config.yaml
arch: "transformer"
mlp_ratio: 6
bias: "none"
steps: 37900
lr_schedule: "cosine"
Rows from block 3, named by matrix and row number. Rows with one number belong to one attention dimension. Each number is 50 + 12 x the weight over its row's rms, rounded and kept within 0 to 99. All counts start at 0. After the name is the row's rms in percent of the matrix's.
# q: attention query (model.blocks.3.attn.q.weight, 384x384), inputs 288-383
# k: attention key (model.blocks.3.attn.k.weight, 384x384), inputs 288-383
q.250 111:54 48 51 41 47 58 48 50 28 50 24 65 44 64 48 41 80 54 58 74 35 55 34 45 57 68 58 56 63 74 60 30 49 53 50 51 47 54 59 47 49 44 55 64 52 55 68 23 52 44 49 36 65 44 50 67 56 51 52 43 46 50 53 43 34 51 59 45 61 62 40 70 58 44 44 50 12 59 99 58 48 65 40 38 51 53 61 36 63 22 58 50 50 49 42 52
q.251 082:46 52 72 32 46 60 62 55 54 50 53 46 54 43 47 51 73 46 44 55 47 58 94 47 43 44 57 59 66 19 54 72 60 40 51 68 48 58 38 48 62 47 35 54 60 55 51 14 47 27 44 30 59 46 52 53 51 53 46 53 61 53 52 48 46 43 43 62 61 56 60 41 36 56 60 54 54 58 40 47 53 47 63 70 44 45 45 39 37 42 44 51 64 56 61 46
q.252 094:64 59 70 50 45 37 56 54 53 68 60 24 50 42 44 55 60 33 66 45 47 53 45 30 43 54 57 53 56 23 47 65 61 75 48 61 60 37 46 41 49 60 43 47 62 52 50 49 51 55 37 39 56 54 57 49 51 57 42 48 41 71 52 39 52 35 68 49 62 40 54 46 27 68 50 51 56 34 24 66 52 57 76 72 50 42 62 80 56 47 38 66 62 47 46 62
q.253 090:45 71 52 27 47 46 48 67 62 61 49 58 43 64 45 34 48 53 69 56 33 48 52 46 52 46 48 47 66 68 33 60 49 55 52 60 44 55 47 44 56 55 51 57 40 47 50 65 65 53 52 41 74 59 38 58 49 52 49 40 50 36 58 35 47 56 61 55 60 74 41 43 60 65 45 46 36 67 65 47 30 59 38 38 47 69 56 60 57 59 44 63 50 51 66 47
q.254 107:35 59 45 51 54 65 40 51 62 65 57 69 46 55 47 57 42 45 52 25 43 38 32 49 46 45 35 58 39 87 35 38 59 40 48 52 49 55 55 62 58 59 54 57 48 43 51 74 58 61 61 56 58 49 47 46 39 74 50 45 44 48 54 41 43 58 49 52 27 62 52 50 56 44 34 62 54 55 55 52 35 70 44 43 38 60 47 65 54 51 44 36 36 64 59 56
q.255 093:32 54 71 44 48 54 42 41 43 74 57 46 44 38 45 49 52 61 48 55 51 64 53 57 66 47 30 32 46 65 47 55 66 27 51 64 45 45 41 35 53 38 44 61 51 54 47 79 47 57 48 61 56 47 76 60 45 77 52 60 54 69 57 37 41 41 29 53 43 51 43 61 24 44 70 51 79 67 61 53 54 58 43 49 50 24 49 22 51 51 47 52 54 39 31 33
q.256 125:43 46 47 41 49 52 47 47 69 68 50 55 50 43 48 37 45 77 39 49 66 48 42 41 42 50 53 49 31 40 45 62 62 48 59 43 36 44 45 42 53 58 49 35 33 46 45 56 31 44 63 45 57 49 44 36 54 55 46 45 43 53 45 48 63 58 58 55 48 73 52 49 47 51 49 53 53 72 40 28 60 39 47 48 66 55 50 51 37 68 48 49 65 36 27 46
q.257 109:44 60 50 51 53 71 47 42 49 62 68 54 48 51 36 88 52 39 38 43 49 42 66 56 50 46 35 58 47 44 50 51 51 28 43 65 69 25 37 44 56 52 50 54 58 47 39 77 57 38 66 47 40 49 28 41 46 39 46 55 53 41 49 31 35 70 45 42 40 44 45 46 40 20 43 46 58 47 20 64 38 68 38 38 47 49 49 22 42 65 49 56 41 78 49 62
q.258 095:60 42 54 25 56 64 63 53 43 69 47 78 39 45 38 44 73 63 19 56 65 31 52 53 58 53 47 59 43 57 54 56 42 54 54 54 39 41 56 66 53 40 60 42 54 49 60 42 45 27 41 61 46 45 32 44 52 60 49 37 59 33 48 47 68 55 57 38 40 43 45 50 33 56 55 46 45 63 35 39 47 40 46 68 49 58 44 25 32 63 55 51 64 61 31 55
q.259 116:56 39 57 70 32 55 66 56 59 75 25 58 45 49 53 27 39 52 64 80 55 53 48 58 55 48 50 26 52 77 58 39 39 63 63 20 48 70 44 50 46 47 50 44 52 56 54 48 18 49 38 47 57 63 37 64 47 30 45 58 57 37 51 60 45 46 62 54 62 50 53 46 44 59 50 48 56 54 37 52 54 41 62 61 35 46 47 62 62 55 22 68 39 37 57 53
q.260 069:43 49 58 65 47 51 50 60 66 63 58 58 47 50 39 43 19 42 61 50 58 58 60 35 53 39 53 44 24 52 57 56 67 56 52 40 28 54 62 44 54 55 39 41 40 49 63 58 38 56 52 42 72 54 58 72 38 45 36 31 50 49 54 29 44 44 59 65 39 54 51 44 57 36 41 64 40 52 32 55 58 45 51 50 59 51 52 61 47 53 52 35 51 52 36 75
q.261 092:43 66 52 41 37 60 53 48 55 39 65 27 50 57 52 64 31 54 55 66 35 44 42 60 51 41 54 59 64 63 45 48 38 71 44 70 54 42 51 44 46 45 47 49 58 31 27 55 41 50 46 62 40 59 45 37 56 47 48 50 42 52 53 58 27 48 52 44 63 49 45 52 63 49 43 40 53 36 79 52 40 52 62 52 30 53 51 42 55 29 38 58 34 33 58 07
q.262 111:38 42 67 51 51 52 56 72 58 43 43 73 47 58 54 46 28 30 53 67 49 47 27 45 39 59 37 37 48 69 64 49 46 76 51 17 25 52 47 66 61 42 44 58 22 48 51 49 22 59 36 56 44 66 41 56 45 49 47 49 43 32 34 40 50 46 68 71 36 63 57 40 54 40 55 56 19 51 33 68 57 41 51 44 47 51 52 70 59 61 46 68 50 52 50 50
q.263 087:49 59 86 50 45 46 69 67 50 33 39 44 47 55 66 52 14 56 56 64 49 54 41 48 46 67 42 42 45 99 42 55 49 57 52 32 39 42 49 53 43 36 51 41 46 52 41 27 24 71 44 45 54 56 68 57 59 50 47 56 41 46 51 62 45 39 76 62 56 57 59 51 33 31 57 54 48 45 55 96 63 45 52 50 45 39 50 64 49 67 44 60 64 38 33 26
q.264 111:30 70 66 28 33 60 39 67 54 24 73 51 35 59 50 66 35 53 51 51 50 61 48 52 40 28 49 48 47 39 33 55 54 39 43 50 42 31 38 35 47 51 43 45 50 39 41 61 40 48 64 62 49 41 64 39 45 85 46 27 36 69 64 44 25 58 43 45 62 42 61 51 40 47 50 52 61 53 54 66 48 76 38 53 55 50 59 44 37 62 63 60 50 45 25 15
q.265 110:48 69 91 32 53 32 57 47 49 61 53 56 53 56 53 42 70 54 37 53 46 45 60 55 60 65 55 57 41 86 50 55 45 30 58 59 48 53 60 59 50 45 72 53 54 52 39 09 75 26 49 52 47 52 44 55 58 44 51 62 52 32 45 60 56 44 76 37 37 50 47 52 45 36 49 42 39 29 73 53 39 43 40 51 51 51 42 58 40 40 44 50 57 56 60 38
q.266 114:39 64 60 31 58 46 44 44 52 57 44 63 51 55 48 41 44 77 47 50 65 57 45 42 45 52 58 53 32 44 51 48 68 42 49 57 29 41 52 27 61 47 36 66 48 49 57 56 59 52 72 49 68 39 47 45 46 66 48 48 41 61 57 35 51 63 66 43 62 64 45 61 52 49 61 51 65 83 59 37 48 51 32 46 59 49 68 23 40 77 40 67 57 48 32 18
q.267 082:38 50 40 42 65 60 26 35 52 34 57 39 53 47 51 67 43 40 65 26 30 49 68 37 52 45 42 59 38 28 49 49 73 33 45 65 54 44 71 49 54 63 45 63 32 48 55 58 64 40 54 37 54 52 66 43 56 57 46 56 39 47 61 39 46 58 48 51 60 58 50 59 51 42 51 48 67 57 49 53 40 63 38 35 62 37 74 35 57 42 53 35 44 80 58 52
q.268 091:61 39 50 59 40 41 60 47 32 54 57 30 58 41 47 61 78 56 59 24 41 56 77 54 55 34 52 43 59 25 42 57 44 52 50 55 78 50 42 49 48 61 53 52 67 53 55 50 68 40 49 34 45 37 48 38 58 33 47 53 63 55 57 76 42 31 49 45 67 40 47 35 52 61 35 57 61 48 54 43 55 53 57 56 56 41 19 51 49 55 67 27 47 68 45 78
q.269 086:46 61 20 32 47 39 30 35 50 49 50 49 46 49 31 59 53 51 51 36 54 48 57 57 53 52 36 59 43 22 39 50 42 40 36 61 68 45 53 43 57 54 60 57 62 51 37 66 78 57 52 39 58 36 50 42 39 69 53 49 58 42 60 50 36 62 48 27 76 26 55 66 45 65 40 51 68 43 45 50 32 66 47 49 57 47 36 49 52 33 53 49 48 68 70 35
q.270 114:35 73 44 53 46 45 53 46 48 64 67 42 64 59 61 60 51 41 46 45 47 53 74 50 51 23 75 49 26 48 35 55 43 32 53 60 62 44 59 30 50 71 54 43 64 49 56 55 44 40 63 64 43 49 43 45 54 37 54 48 24 64 50 40 33 58 48 56 59 41 59 47 29 52 43 52 54 42 63 57 39 47 37 42 45 69 44 74 53 50 48 59 49 50 53 82
q.271 114:37 73 36 41 58 56 43 52 60 53 51 54 54 73 42 70 65 32 39 48 40 42 35 51 53 35 50 62 24 27 51 46 32 47 64 51 45 48 56 59 53 46 63 55 56 47 54 60 58 32 38 50 37 50 40 58 38 71 54 46 50 38 43 37 33 62 51 47 53 33 51 58 47 75 54 59 44 32 60 58 33 54 38 53 54 66 40 76 53 42 50 67 59 40 64 27
q.272 105:68 37 42 67 52 58 56 47 45 69 61 49 48 35 28 46 89 57 49 41 45 43 38 54 56 49 46 54 69 33 39 54 39 53 42 60 63 58 36 55 31 65 66 41 57 60 48 39 51 39 38 51 48 62 50 50 59 41 46 53 68 58 47 64 58 47 31 44 38 43 41 39 52 40 38 35 44 21 69 24 52 43 52 64 59 50 35 41 56 22 66 22 45 34 58 77
q.273 100:50 34 40 54 46 36 45 60 37 59 63 54 45 40 44 39 25 66 62 42 52 64 65 42 45 59 41 50 53 22 47 56 56 62 37 36 60 56 50 45 67 52 51 47 50 37 50 54 59 65 48 39 36 36 43 43 42 57 39 33 37 47 46 37 46 50 47 39 62 61 57 53 62 54 32 57 44 49 37 47 51 53 56 53 58 37 36 70 30 48 57 43 59 81 45 49
q.274 113:34 38 36 35 54 62 35 60 68 36 52 55 48 51 44 23 05 66 52 43 50 58 51 36 36 38 49 56 48 33 54 57 73 67 42 32 42 52 59 44 63 48 50 47 48 49 61 72 54 62 50 40 55 50 37 42 37 84 44 31 50 55 52 31 40 53 48 48 58 70 48 49 57 72 40 61 50 80 35 31 54 51 57 56 51 62 49 41 43 54 49 44 58 55 38 39
q.275 081:46 57 44 53 46 62 55 49 50 59 76 48 54 54 40 47 63 40 42 31 43 50 37 61 36 37 53 52 47 21 43 44 44 58 54 59 64 36 41 60 46 48 55 52 64 49 48 66 63 30 51 66 55 43 29 51 56 61 53 53 70 44 43 28 31 47 44 44 46 38 48 42 60 61 43 56 66 52 58 36 47 71 56 38 50 68 39 37 54 34 51 45 42 38 42 48
q.276 113:55 32 39 47 51 36 59 56 32 44 47 43 73 46 58 27 19 54 59 47 45 61 54 49 39 53 60 56 60 39 50 45 63 54 41 44 55 74 58 52 64 38 30 58 51 58 62 38 61 72 52 42 66 36 57 53 43 53 48 56 58 47 54 44 68 41 57 49 56 58 55 38 54 41 45 44 49 67 41 57 53 36 47 51 48 38 61 51 46 74 43 56 59 76 37 48
q.277 097:56 47 50 66 52 42 39 41 39 33 63 46 57 52 49 41 42 57 54 44 46 60 43 49 47 63 44 57 72 57 45 54 51 45 23 66 59 51 45 48 52 45 56 51 56 57 53 33 86 57 48 54 70 49 53 53 57 36 58 42 43 58 49 47 45 34 35 38 54 51 46 45 60 30 38 40 46 43 66 60 47 41 44 60 48 49 46 50 48 26 54 38 42 70 66 63
q.278 104:45 45 42 45 67 32 44 43 46 77 67 62 51 42 39 47 50 60 40 25 46 51 71 42 50 32 46 43 10 24 54 58 41 42 48 51 57 60 57 46 56 60 65 52 55 52 64 40 73 40 54 50 60 46 51 46 61 47 49 42 57 59 42 44 43 51 53 46 57 43 51 43 45 52 41 49 31 34 52 57 48 40 27 57 61 67 30 72 40 62 69 41 58 78 50 82
q.279 110:51 49 52 68 65 59 52 33 43 71 75 42 33 51 44 72 52 44 55 44 41 28 44 45 67 38 37 36 56 51 58 30 37 53 54 60 52 20 53 56 38 49 57 43 53 47 56 60 48 32 53 65 35 57 61 48 52 39 47 47 59 52 47 57 49 43 32 47 47 29 36 55 48 32 44 49 50 24 73 58 52 53 49 50 42 63 54 31 58 39 51 41 41 54 49 76
q.280 117:56 47 23 66 37 40 39 49 33 32 60 33 58 43 44 65 62 48 57 32 48 61 78 56 32 42 42 43 56 24 34 62 54 48 47 44 78 45 31 45 45 57 55 37 59 51 40 72 48 56 60 37 28 37 62 34 52 29 53 55 48 64 55 52 47 48 36 35 69 44 70 45 52 49 43 56 61 45 16 48 60 65 57 40 51 39 31 57 48 35 58 44 52 63 48 47
q.281 081:40 53 42 25 46 59 57 58 47 36 45 61 48 51 59 51 52 40 37 46 48 65 60 45 34 48 59 66 43 30 40 60 51 36 46 42 48 45 76 55 47 47 42 42 35 55 57 38 38 50 53 53 63 43 52 66 44 76 51 24 54 54 51 34 49 46 45 47 35 41 59 45 25 58 56 46 55 74 30 58 44 49 43 35 50 60 52 73 40 56 66 64 65 33 38 13
q.282 082:47 63 84 42 60 49 46 42 64 50 77 30 54 39 50 78 50 59 50 28 49 32 65 47 48 43 47 53 63 43 44 62 61 33 48 65 60 12 45 40 38 56 48 47 47 51 44 66 48 51 55 52 40 50 67 25 61 46 57 46 54 56 49 62 53 59 38 54 25 60 63 53 42 24 53 55 55 52 44 47 53 61 50 25 42 69 50 32 45 71 62 41 39 46 20 42
q.283 091:59 46 20 67 39 72 44 40 47 46 31 50 49 46 45 66 53 23 50 45 47 56 56 64 51 52 45 49 40 31 43 56 56 30 61 39 64 55 53 70 47 46 52 51 41 48 37 77 46 40 47 27 38 45 49 63 51 31 49 55 58 39 62 34 47 46 47 56 46 32 56 53 54 38 51 65 60 29 10 58 46 64 61 33 60 44 50 81 62 27 41 44 52 50 65 58
q.284 097:63 44 89 29 55 29 55 63 46 46 69 51 60 46 59 45 44 68 39 39 45 37 36 49 48 74 43 57 55 58 49 72 51 49 46 47 50 57 48 63 57 41 55 43 39 52 33 17 63 54 41 53 47 42 64 37 57 60 55 51 33 34 42 72 74 46 54 45 41 59 58 56 56 35 57 40 22 48 56 59 50 27 50 57 54 40 38 65 40 48 58 47 64 43 37 40
q.285 112:33 56 48 36 50 51 56 56 65 48 44 48 47 50 66 31 12 59 48 58 56 48 45 47 50 44 55 39 16 79 53 43 48 56 70 25 21 58 64 55 60 40 60 51 50 53 53 45 51 48 47 43 61 52 56 56 48 65 45 52 37 49 45 36 47 34 85 63 79 57 49 60 50 68 61 67 60 55 73 69 53 44 43 55 50 61 50 65 61 58 34 65 62 42 37 42
k.250 102:60 56 34 47 54 50 55 72 33 56 47 45 76 49 35 61 28 42 48 22 47 51 18 50 47 32 56 38 32 41 58 49 49 40 51 42 26 48 55 55 62 41 53 79 51 43 58 47 59 58 40 70 53 60 42 41 48 31 51 50 51 39 40 57 54 45 70 42 25 70 63 67 61 23 40 40 11 66 59 61 47 54 36 65 49 60 58 76 48 46 29 61 56 78 49 50
k.251 074:45 61 60 70 52 51 48 63 47 53 37 56 81 44 48 46 66 52 70 39 49 45 36 48 55 39 40 53 50 43 64 49 63 48 44 64 51 52 56 41 70 61 48 25 42 50 52 42 78 54 49 75 52 52 43 67 52 33 43 54 77 37 59 67 60 49 41 62 53 47 35 48 38 78 50 64 31 59 32 21 44 54 53 73 52 45 59 42 68 54 42 53 60 59 57 69
k.252 097:50 46 41 52 41 42 53 61 43 39 50 41 31 57 52 53 82 42 27 65 59 52 21 53 46 68 46 49 52 67 58 39 38 31 45 37 70 43 65 49 56 60 45 34 46 52 47 27 54 47 41 52 49 37 53 58 50 44 50 62 36 48 48 55 65 68 46 55 83 31 44 46 54 66 59 48 55 46 18 31 57 65 58 41 46 52 36 48 66 51 58 67 51 41 51 37
k.253 092:41 69 76 35 41 42 65 68 33 60 66 52 83 51 45 64 20 36 32 50 34 37 25 60 54 43 46 42 35 56 51 49 60 67 50 46 45 60 59 50 60 54 52 70 64 47 69 72 87 45 50 50 55 40 51 63 40 35 52 63 38 43 46 52 47 53 53 58 35 69 59 57 39 61 48 56 37 73 50 52 47 60 32 49 45 43 50 65 42 44 50 65 57 71 48 60
k.254 113:45 49 59 51 49 58 55 52 52 56 66 51 58 49 60 57 07 35 61 48 43 54 41 50 52 32 53 41 34 45 30 47 46 72 69 44 47 66 45 58 38 58 58 69 52 38 64 70 56 48 43 45 59 37 52 43 51 56 50 53 46 43 39 36 42 45 58 47 46 73 39 52 51 60 54 35 66 69 47 65 50 34 43 34 39 60 43 43 46 51 56 53 37 31 55 49
k.255 089:35 54 76 72 41 57 44 43 60 47 49 55 39 51 62 30 29 48 42 48 49 75 42 39 40 41 48 70 38 49 47 41 48 65 58 41 33 58 40 44 43 46 55 44 42 56 44 71 39 60 53 38 51 46 57 35 51 61 52 54 49 66 41 44 74 56 66 50 59 52 54 60 59 64 45 38 78 54 73 46 49 53 56 27 48 47 38 47 41 51 50 42 55 40 40 29
k.256 112:47 40 51 41 37 44 50 33 57 78 51 51 39 45 46 66 37 74 54 56 60 52 64 61 52 45 38 51 71 63 45 42 60 48 51 67 34 51 46 48 54 44 39 41 41 49 51 62 31 22 65 65 62 63 62 55 58 68 56 33 56 70 57 60 41 43 59 63 62 56 45 41 12 50 54 61 18 85 49 50 61 33 54 57 48 44 42 44 50 70 51 50 45 64 52 92
k.257 110:55 54 42 50 48 56 51 43 52 00 52 52 36 50 44 40 79 33 53 40 55 60 30 39 44 63 58 51 29 57 46 66 55 59 57 54 51 40 54 39 48 51 54 56 42 45 41 58 53 56 53 31 33 41 51 70 29 78 61 51 48 70 65 18 67 56 45 32 27 42 55 56 49 64 49 56 69 33 37 55 52 68 39 45 62 56 30 51 50 72 45 43 53 62 45 28
k.258 097:48 55 77 24 65 48 43 46 55 97 53 50 39 53 55 29 69 77 47 31 63 59 68 48 51 58 76 34 49 59 54 53 57 42 58 56 64 58 43 53 52 52 47 47 61 44 57 61 38 39 49 33 53 70 58 63 48 47 46 53 71 72 43 47 56 30 48 51 39 55 63 41 49 43 61 63 25 75 71 52 58 57 60 71 44 47 41 50 59 57 65 45 70 37 55 80
k.259 108:55 66 83 44 42 66 63 64 65 71 27 55 45 57 51 40 68 44 45 48 41 64 87 50 51 61 51 44 39 63 49 41 51 51 62 38 28 49 36 50 57 39 47 53 68 55 47 55 53 42 51 58 52 57 36 54 48 69 37 45 45 53 62 54 35 74 62 40 46 54 50 45 44 59 46 60 32 56 36 65 42 52 63 48 49 50 53 57 44 71 34 67 46 41 52 45
k.260 071:44 46 83 41 50 59 65 45 50 71 26 57 45 52 54 53 43 68 55 70 46 60 81 70 73 50 61 43 64 35 42 29 35 65 48 70 50 62 54 54 51 30 48 55 44 50 59 65 38 51 44 61 55 61 38 58 58 27 57 37 38 56 51 53 55 52 76 48 56 59 35 44 50 47 48 38 33 62 63 58 44 29 67 80 47 34 52 56 52 58 30 59 50 62 51 66
k.261 101:60 45 75 54 41 58 49 68 29 11 63 52 44 51 57 57 62 25 39 51 42 38 30 37 30 50 59 51 37 62 56 61 58 57 62 40 43 46 58 51 52 61 49 54 53 41 36 52 84 52 52 50 35 32 41 52 31 65 50 60 38 38 52 37 50 71 37 39 37 42 59 55 68 45 55 53 61 19 58 68 63 66 39 39 55 58 44 72 50 53 50 59 53 56 52 24
k.262 115:43 84 51 46 56 69 61 47 55 72 26 69 56 57 64 40 38 47 59 58 35 48 84 62 69 51 44 50 27 67 53 53 35 51 58 41 43 43 53 41 55 43 44 64 48 52 54 44 52 73 51 47 69 47 41 56 43 02 55 48 37 45 62 43 45 55 79 51 67 61 51 57 58 54 49 31 37 72 66 55 54 48 52 58 32 47 46 60 51 45 29 48 56 63 46 48
k.263 085:52 61 86 52 48 30 40 50 40 34 55 38 54 63 65 62 48 59 48 68 36 46 45 48 38 62 53 64 19 80 60 73 57 58 49 41 49 50 59 54 51 50 58 52 58 42 37 30 45 69 58 48 51 46 53 47 51 53 47 55 53 40 59 53 49 52 66 54 61 51 58 50 42 56 47 44 61 58 38 92 49 61 48 42 65 55 43 49 50 62 47 40 57 51 29 51
k.264 114:49 59 56 46 60 49 60 47 39 34 60 58 57 37 45 58 41 37 42 68 48 42 27 41 51 50 42 30 24 40 54 72 59 55 51 72 64 44 57 49 39 45 63 48 48 39 38 73 72 59 67 61 77 53 50 52 47 58 67 63 45 44 53 40 48 53 46 61 38 68 40 53 50 55 49 49 60 58 47 69 56 68 47 36 69 44 67 77 57 57 64 50 50 67 34 35
k.265 123:51 61 68 59 45 46 42 54 38 60 61 54 58 48 60 59 58 59 53 28 50 48 16 39 30 49 73 33 34 66 52 66 46 46 50 36 53 54 51 60 46 67 53 48 51 54 54 07 53 60 43 43 43 27 52 60 42 60 48 61 57 37 47 65 60 41 48 53 30 44 69 56 47 51 56 52 54 61 51 53 56 53 46 49 57 55 32 43 56 61 59 37 60 15 35 69
k.266 106:49 54 28 65 44 42 48 42 64 47 47 51 41 52 52 62 29 59 56 50 47 50 28 59 55 39 40 55 61 78 32 55 80 55 50 61 40 43 58 24 55 57 40 57 52 52 45 59 55 48 72 53 55 46 65 71 49 80 57 42 40 66 62 50 32 46 65 78 41 60 31 47 25 47 56 51 43 96 39 89 46 60 38 26 61 45 53 46 49 66 60 63 51 60 48 75
k.267 083:45 39 37 65 58 63 53 41 39 10 35 40 49 59 45 48 21 28 49 55 48 49 45 41 68 43 27 75 58 45 30 29 51 59 45 68 55 53 64 48 36 48 45 57 48 42 40 27 53 51 49 46 63 58 54 67 48 38 52 55 42 52 51 40 63 42 63 54 35 43 39 49 48 43 51 24 83 39 67 49 53 55 37 35 54 63 26 61 50 40 45 53 46 45 49 40
k.268 096:57 27 74 41 57 44 40 57 51 44 55 28 57 52 53 37 72 46 61 36 47 37 39 25 33 44 56 52 49 42 65 26 63 48 49 59 51 73 46 62 44 56 52 52 60 52 59 57 58 42 42 39 40 54 59 57 55 60 48 28 58 52 28 50 69 60 46 35 53 50 53 57 53 52 34 63 51 16 37 38 48 42 68 55 65 59 27 37 49 36 45 40 54 27 44 40
k.269 077:51 38 14 60 62 52 33 48 43 27 46 53 48 48 53 50 52 34 45 59 51 49 25 36 43 64 49 57 35 44 47 61 42 55 47 45 52 60 48 73 46 45 59 53 53 54 54 47 47 39 38 59 53 40 47 57 55 49 50 50 54 45 35 36 44 47 42 49 49 27 51 56 59 50 25 43 55 36 28 34 57 45 57 42 62 52 38 46 51 36 53 61 57 55 61 43
k.270 104:50 59 80 66 36 72 48 58 58 27 63 61 47 47 40 71 57 36 36 48 50 49 32 40 41 43 35 39 41 38 32 58 33 70 57 66 50 55 44 59 34 46 50 45 29 39 51 68 81 48 41 63 49 53 32 37 38 79 57 46 54 52 56 36 46 55 46 32 34 69 38 36 37 52 48 51 68 39 58 34 49 45 47 56 54 60 41 57 42 59 58 55 37 24 54 45
k.271 113:40 63 56 48 55 51 55 62 36 60 90 77 54 40 48 73 54 51 38 64 48 38 59 48 49 32 42 42 40 57 42 73 16 56 59 57 63 54 52 77 56 49 52 58 27 45 34 47 42 42 43 61 59 62 33 47 52 47 52 59 52 61 48 45 55 47 56 51 41 55 58 35 57 34 51 35 65 53 57 23 55 45 56 49 41 47 49 72 64 34 63 44 54 26 61 70
k.272 102:52 23 61 25 58 38 54 56 45 56 58 28 48 47 38 35 86 58 37 32 66 46 51 43 44 68 58 53 64 09 68 43 42 38 44 49 52 52 38 64 52 50 52 34 51 52 52 66 33 34 40 45 35 64 52 41 50 54 39 50 62 49 37 60 63 49 11 25 40 40 57 58 61 35 50 52 34 00 56 27 54 37 53 67 50 55 53 41 50 35 57 45 51 45 55 43
k.273 098:52 41 23 56 45 36 35 30 68 73 21 47 73 31 51 35 47 54 70 47 52 63 59 50 51 41 50 53 36 54 53 48 34 61 45 32 54 37 51 64 55 52 44 56 51 58 67 45 31 51 50 50 57 58 72 60 61 17 54 30 52 55 40 43 53 50 59 54 74 43 52 48 29 77 48 50 35 73 39 49 57 40 71 65 58 33 46 44 43 44 38 31 52 74 43 55
k.274 115:48 33 29 59 54 50 58 38 53 76 35 48 68 39 52 51 16 61 53 60 56 62 59 47 55 40 35 51 64 50 50 30 54 64 45 56 45 49 62 46 61 47 44 60 61 48 57 67 41 46 47 58 58 59 43 60 54 28 59 43 43 57 41 43 47 49 65 44 62 48 31 44 38 54 52 50 31 76 60 55 56 54 47 52 53 37 51 64 41 47 30 73 53 78 57 59
k.275 075:54 45 51 60 46 51 74 68 40 60 96 44 45 31 42 50 62 44 44 49 48 29 41 36 59 37 68 30 80 36 60 43 55 26 59 48 51 46 57 53 49 66 45 49 50 38 44 69 51 45 55 57 33 60 39 48 42 58 40 47 51 56 27 54 66 62 31 48 37 45 40 53 79 31 50 59 54 20 61 35 65 47 45 56 40 52 60 66 41 41 52 70 52 39 54 50
k.276 111:45 37 45 53 47 55 40 43 67 59 22 31 70 58 47 23 29 57 74 49 49 56 56 55 55 52 39 62 54 36 44 33 48 70 34 40 45 45 46 33 50 61 39 66 67 43 66 53 48 67 57 50 51 63 47 47 49 43 49 42 55 57 55 62 42 56 58 53 47 60 37 43 47 49 41 47 35 71 36 61 43 45 49 61 49 36 50 40 39 51 31 53 52 59 53 41
k.277 100:38 26 20 64 46 37 49 33 42 28 59 34 65 44 47 59 39 50 44 44 56 60 19 57 48 56 66 58 72 42 50 61 45 57 38 27 44 31 46 57 57 67 53 31 52 55 46 29 33 67 41 47 29 49 62 50 42 42 46 52 49 38 54 66 48 42 19 47 51 31 53 57 52 62 56 46 60 42 49 52 57 55 34 37 53 49 66 32 40 60 56 43 43 55 53 32
k.278 104:32 34 63 45 65 47 41 46 60 65 36 56 60 60 41 43 57 61 49 45 61 47 32 38 53 31 42 36 43 43 43 43 44 69 33 57 45 52 42 75 35 56 49 36 45 51 56 45 42 51 32 40 56 61 39 48 42 19 58 40 59 73 42 59 59 41 47 44 54 53 36 65 32 54 50 45 36 44 55 37 45 30 56 68 43 51 29 47 59 37 55 29 53 20 50 65
k.279 108:51 50 93 29 61 57 52 66 50 06 52 31 34 53 53 29 99 24 28 45 48 43 56 36 38 63 66 60 55 57 46 54 52 44 62 60 56 51 56 61 37 43 57 37 42 57 27 69 51 47 57 30 40 57 48 38 42 54 41 54 45 63 40 52 63 64 37 48 27 47 57 49 66 39 56 43 61 12 66 54 52 68 43 53 48 59 46 76 57 50 70 41 54 58 53 16
k.280 104:67 37 36 46 37 50 40 31 58 41 36 47 55 29 42 57 48 46 58 50 64 58 64 45 38 56 43 46 40 41 63 48 53 66 45 45 54 45 26 58 46 51 56 52 49 47 59 57 54 45 54 62 46 59 59 63 58 71 51 39 48 48 46 54 56 59 49 41 79 47 47 48 37 84 25 66 57 31 26 31 43 41 79 44 64 52 50 28 51 53 38 35 35 60 56 35
k.281 089:37 51 32 42 50 47 37 41 46 99 61 57 59 27 42 39 21 69 48 73 53 47 69 56 68 45 36 37 39 31 52 54 28 28 50 54 72 53 47 58 56 41 57 52 44 37 55 67 48 55 49 67 76 61 46 49 51 44 57 50 68 57 46 47 56 34 46 55 53 67 42 40 45 44 62 50 57 73 63 30 61 42 49 53 35 40 68 56 59 51 54 47 44 58 37 75
k.282 085:53 29 55 55 44 42 59 44 37 05 84 39 56 50 48 60 79 43 46 54 57 43 37 41 52 48 56 68 51 52 63 53 77 30 52 60 58 54 47 43 30 50 61 35 32 44 42 64 59 46 58 53 45 54 68 54 43 83 58 40 64 60 52 47 72 51 43 39 40 59 48 49 48 51 37 54 60 15 38 53 61 49 42 64 41 65 33 43 49 58 64 40 40 54 42 38
k.283 087:68 54 19 61 51 47 44 59 37 65 57 50 55 41 55 71 45 53 65 51 50 55 85 51 73 49 41 60 57 33 38 40 40 47 54 39 59 54 59 52 47 43 52 69 53 46 53 56 38 31 45 61 51 57 36 53 57 33 52 58 50 46 58 31 57 37 70 56 68 28 48 46 51 56 46 49 66 44 36 09 44 46 65 52 47 46 40 41 56 60 37 53 47 58 55 61
k.284 106:48 57 56 51 48 41 35 36 44 68 50 50 75 45 48 70 49 73 60 37 56 60 38 43 27 53 54 50 19 59 60 79 37 56 38 24 43 36 34 53 48 72 49 40 46 43 52 09 36 64 45 38 52 29 50 39 46 37 51 54 74 37 61 61 56 38 41 57 52 60 65 52 29 49 55 50 39 68 59 58 60 45 42 57 48 60 45 41 53 48 50 32 55 36 32 53
k.285 117:43 53 80 73 54 46 44 54 45 67 57 42 58 60 61 68 18 50 45 66 36 48 66 46 54 36 38 53 67 82 26 52 65 58 52 55 35 44 76 58 52 58 46 47 58 49 42 53 40 40 57 44 53 62 49 44 55 34 56 50 42 62 43 58 43 54 69 74 63 52 46 41 39 48 56 36 49 75 56 81 47 55 52 36 53 47 49 63 45 59 52 49 61 45 54 73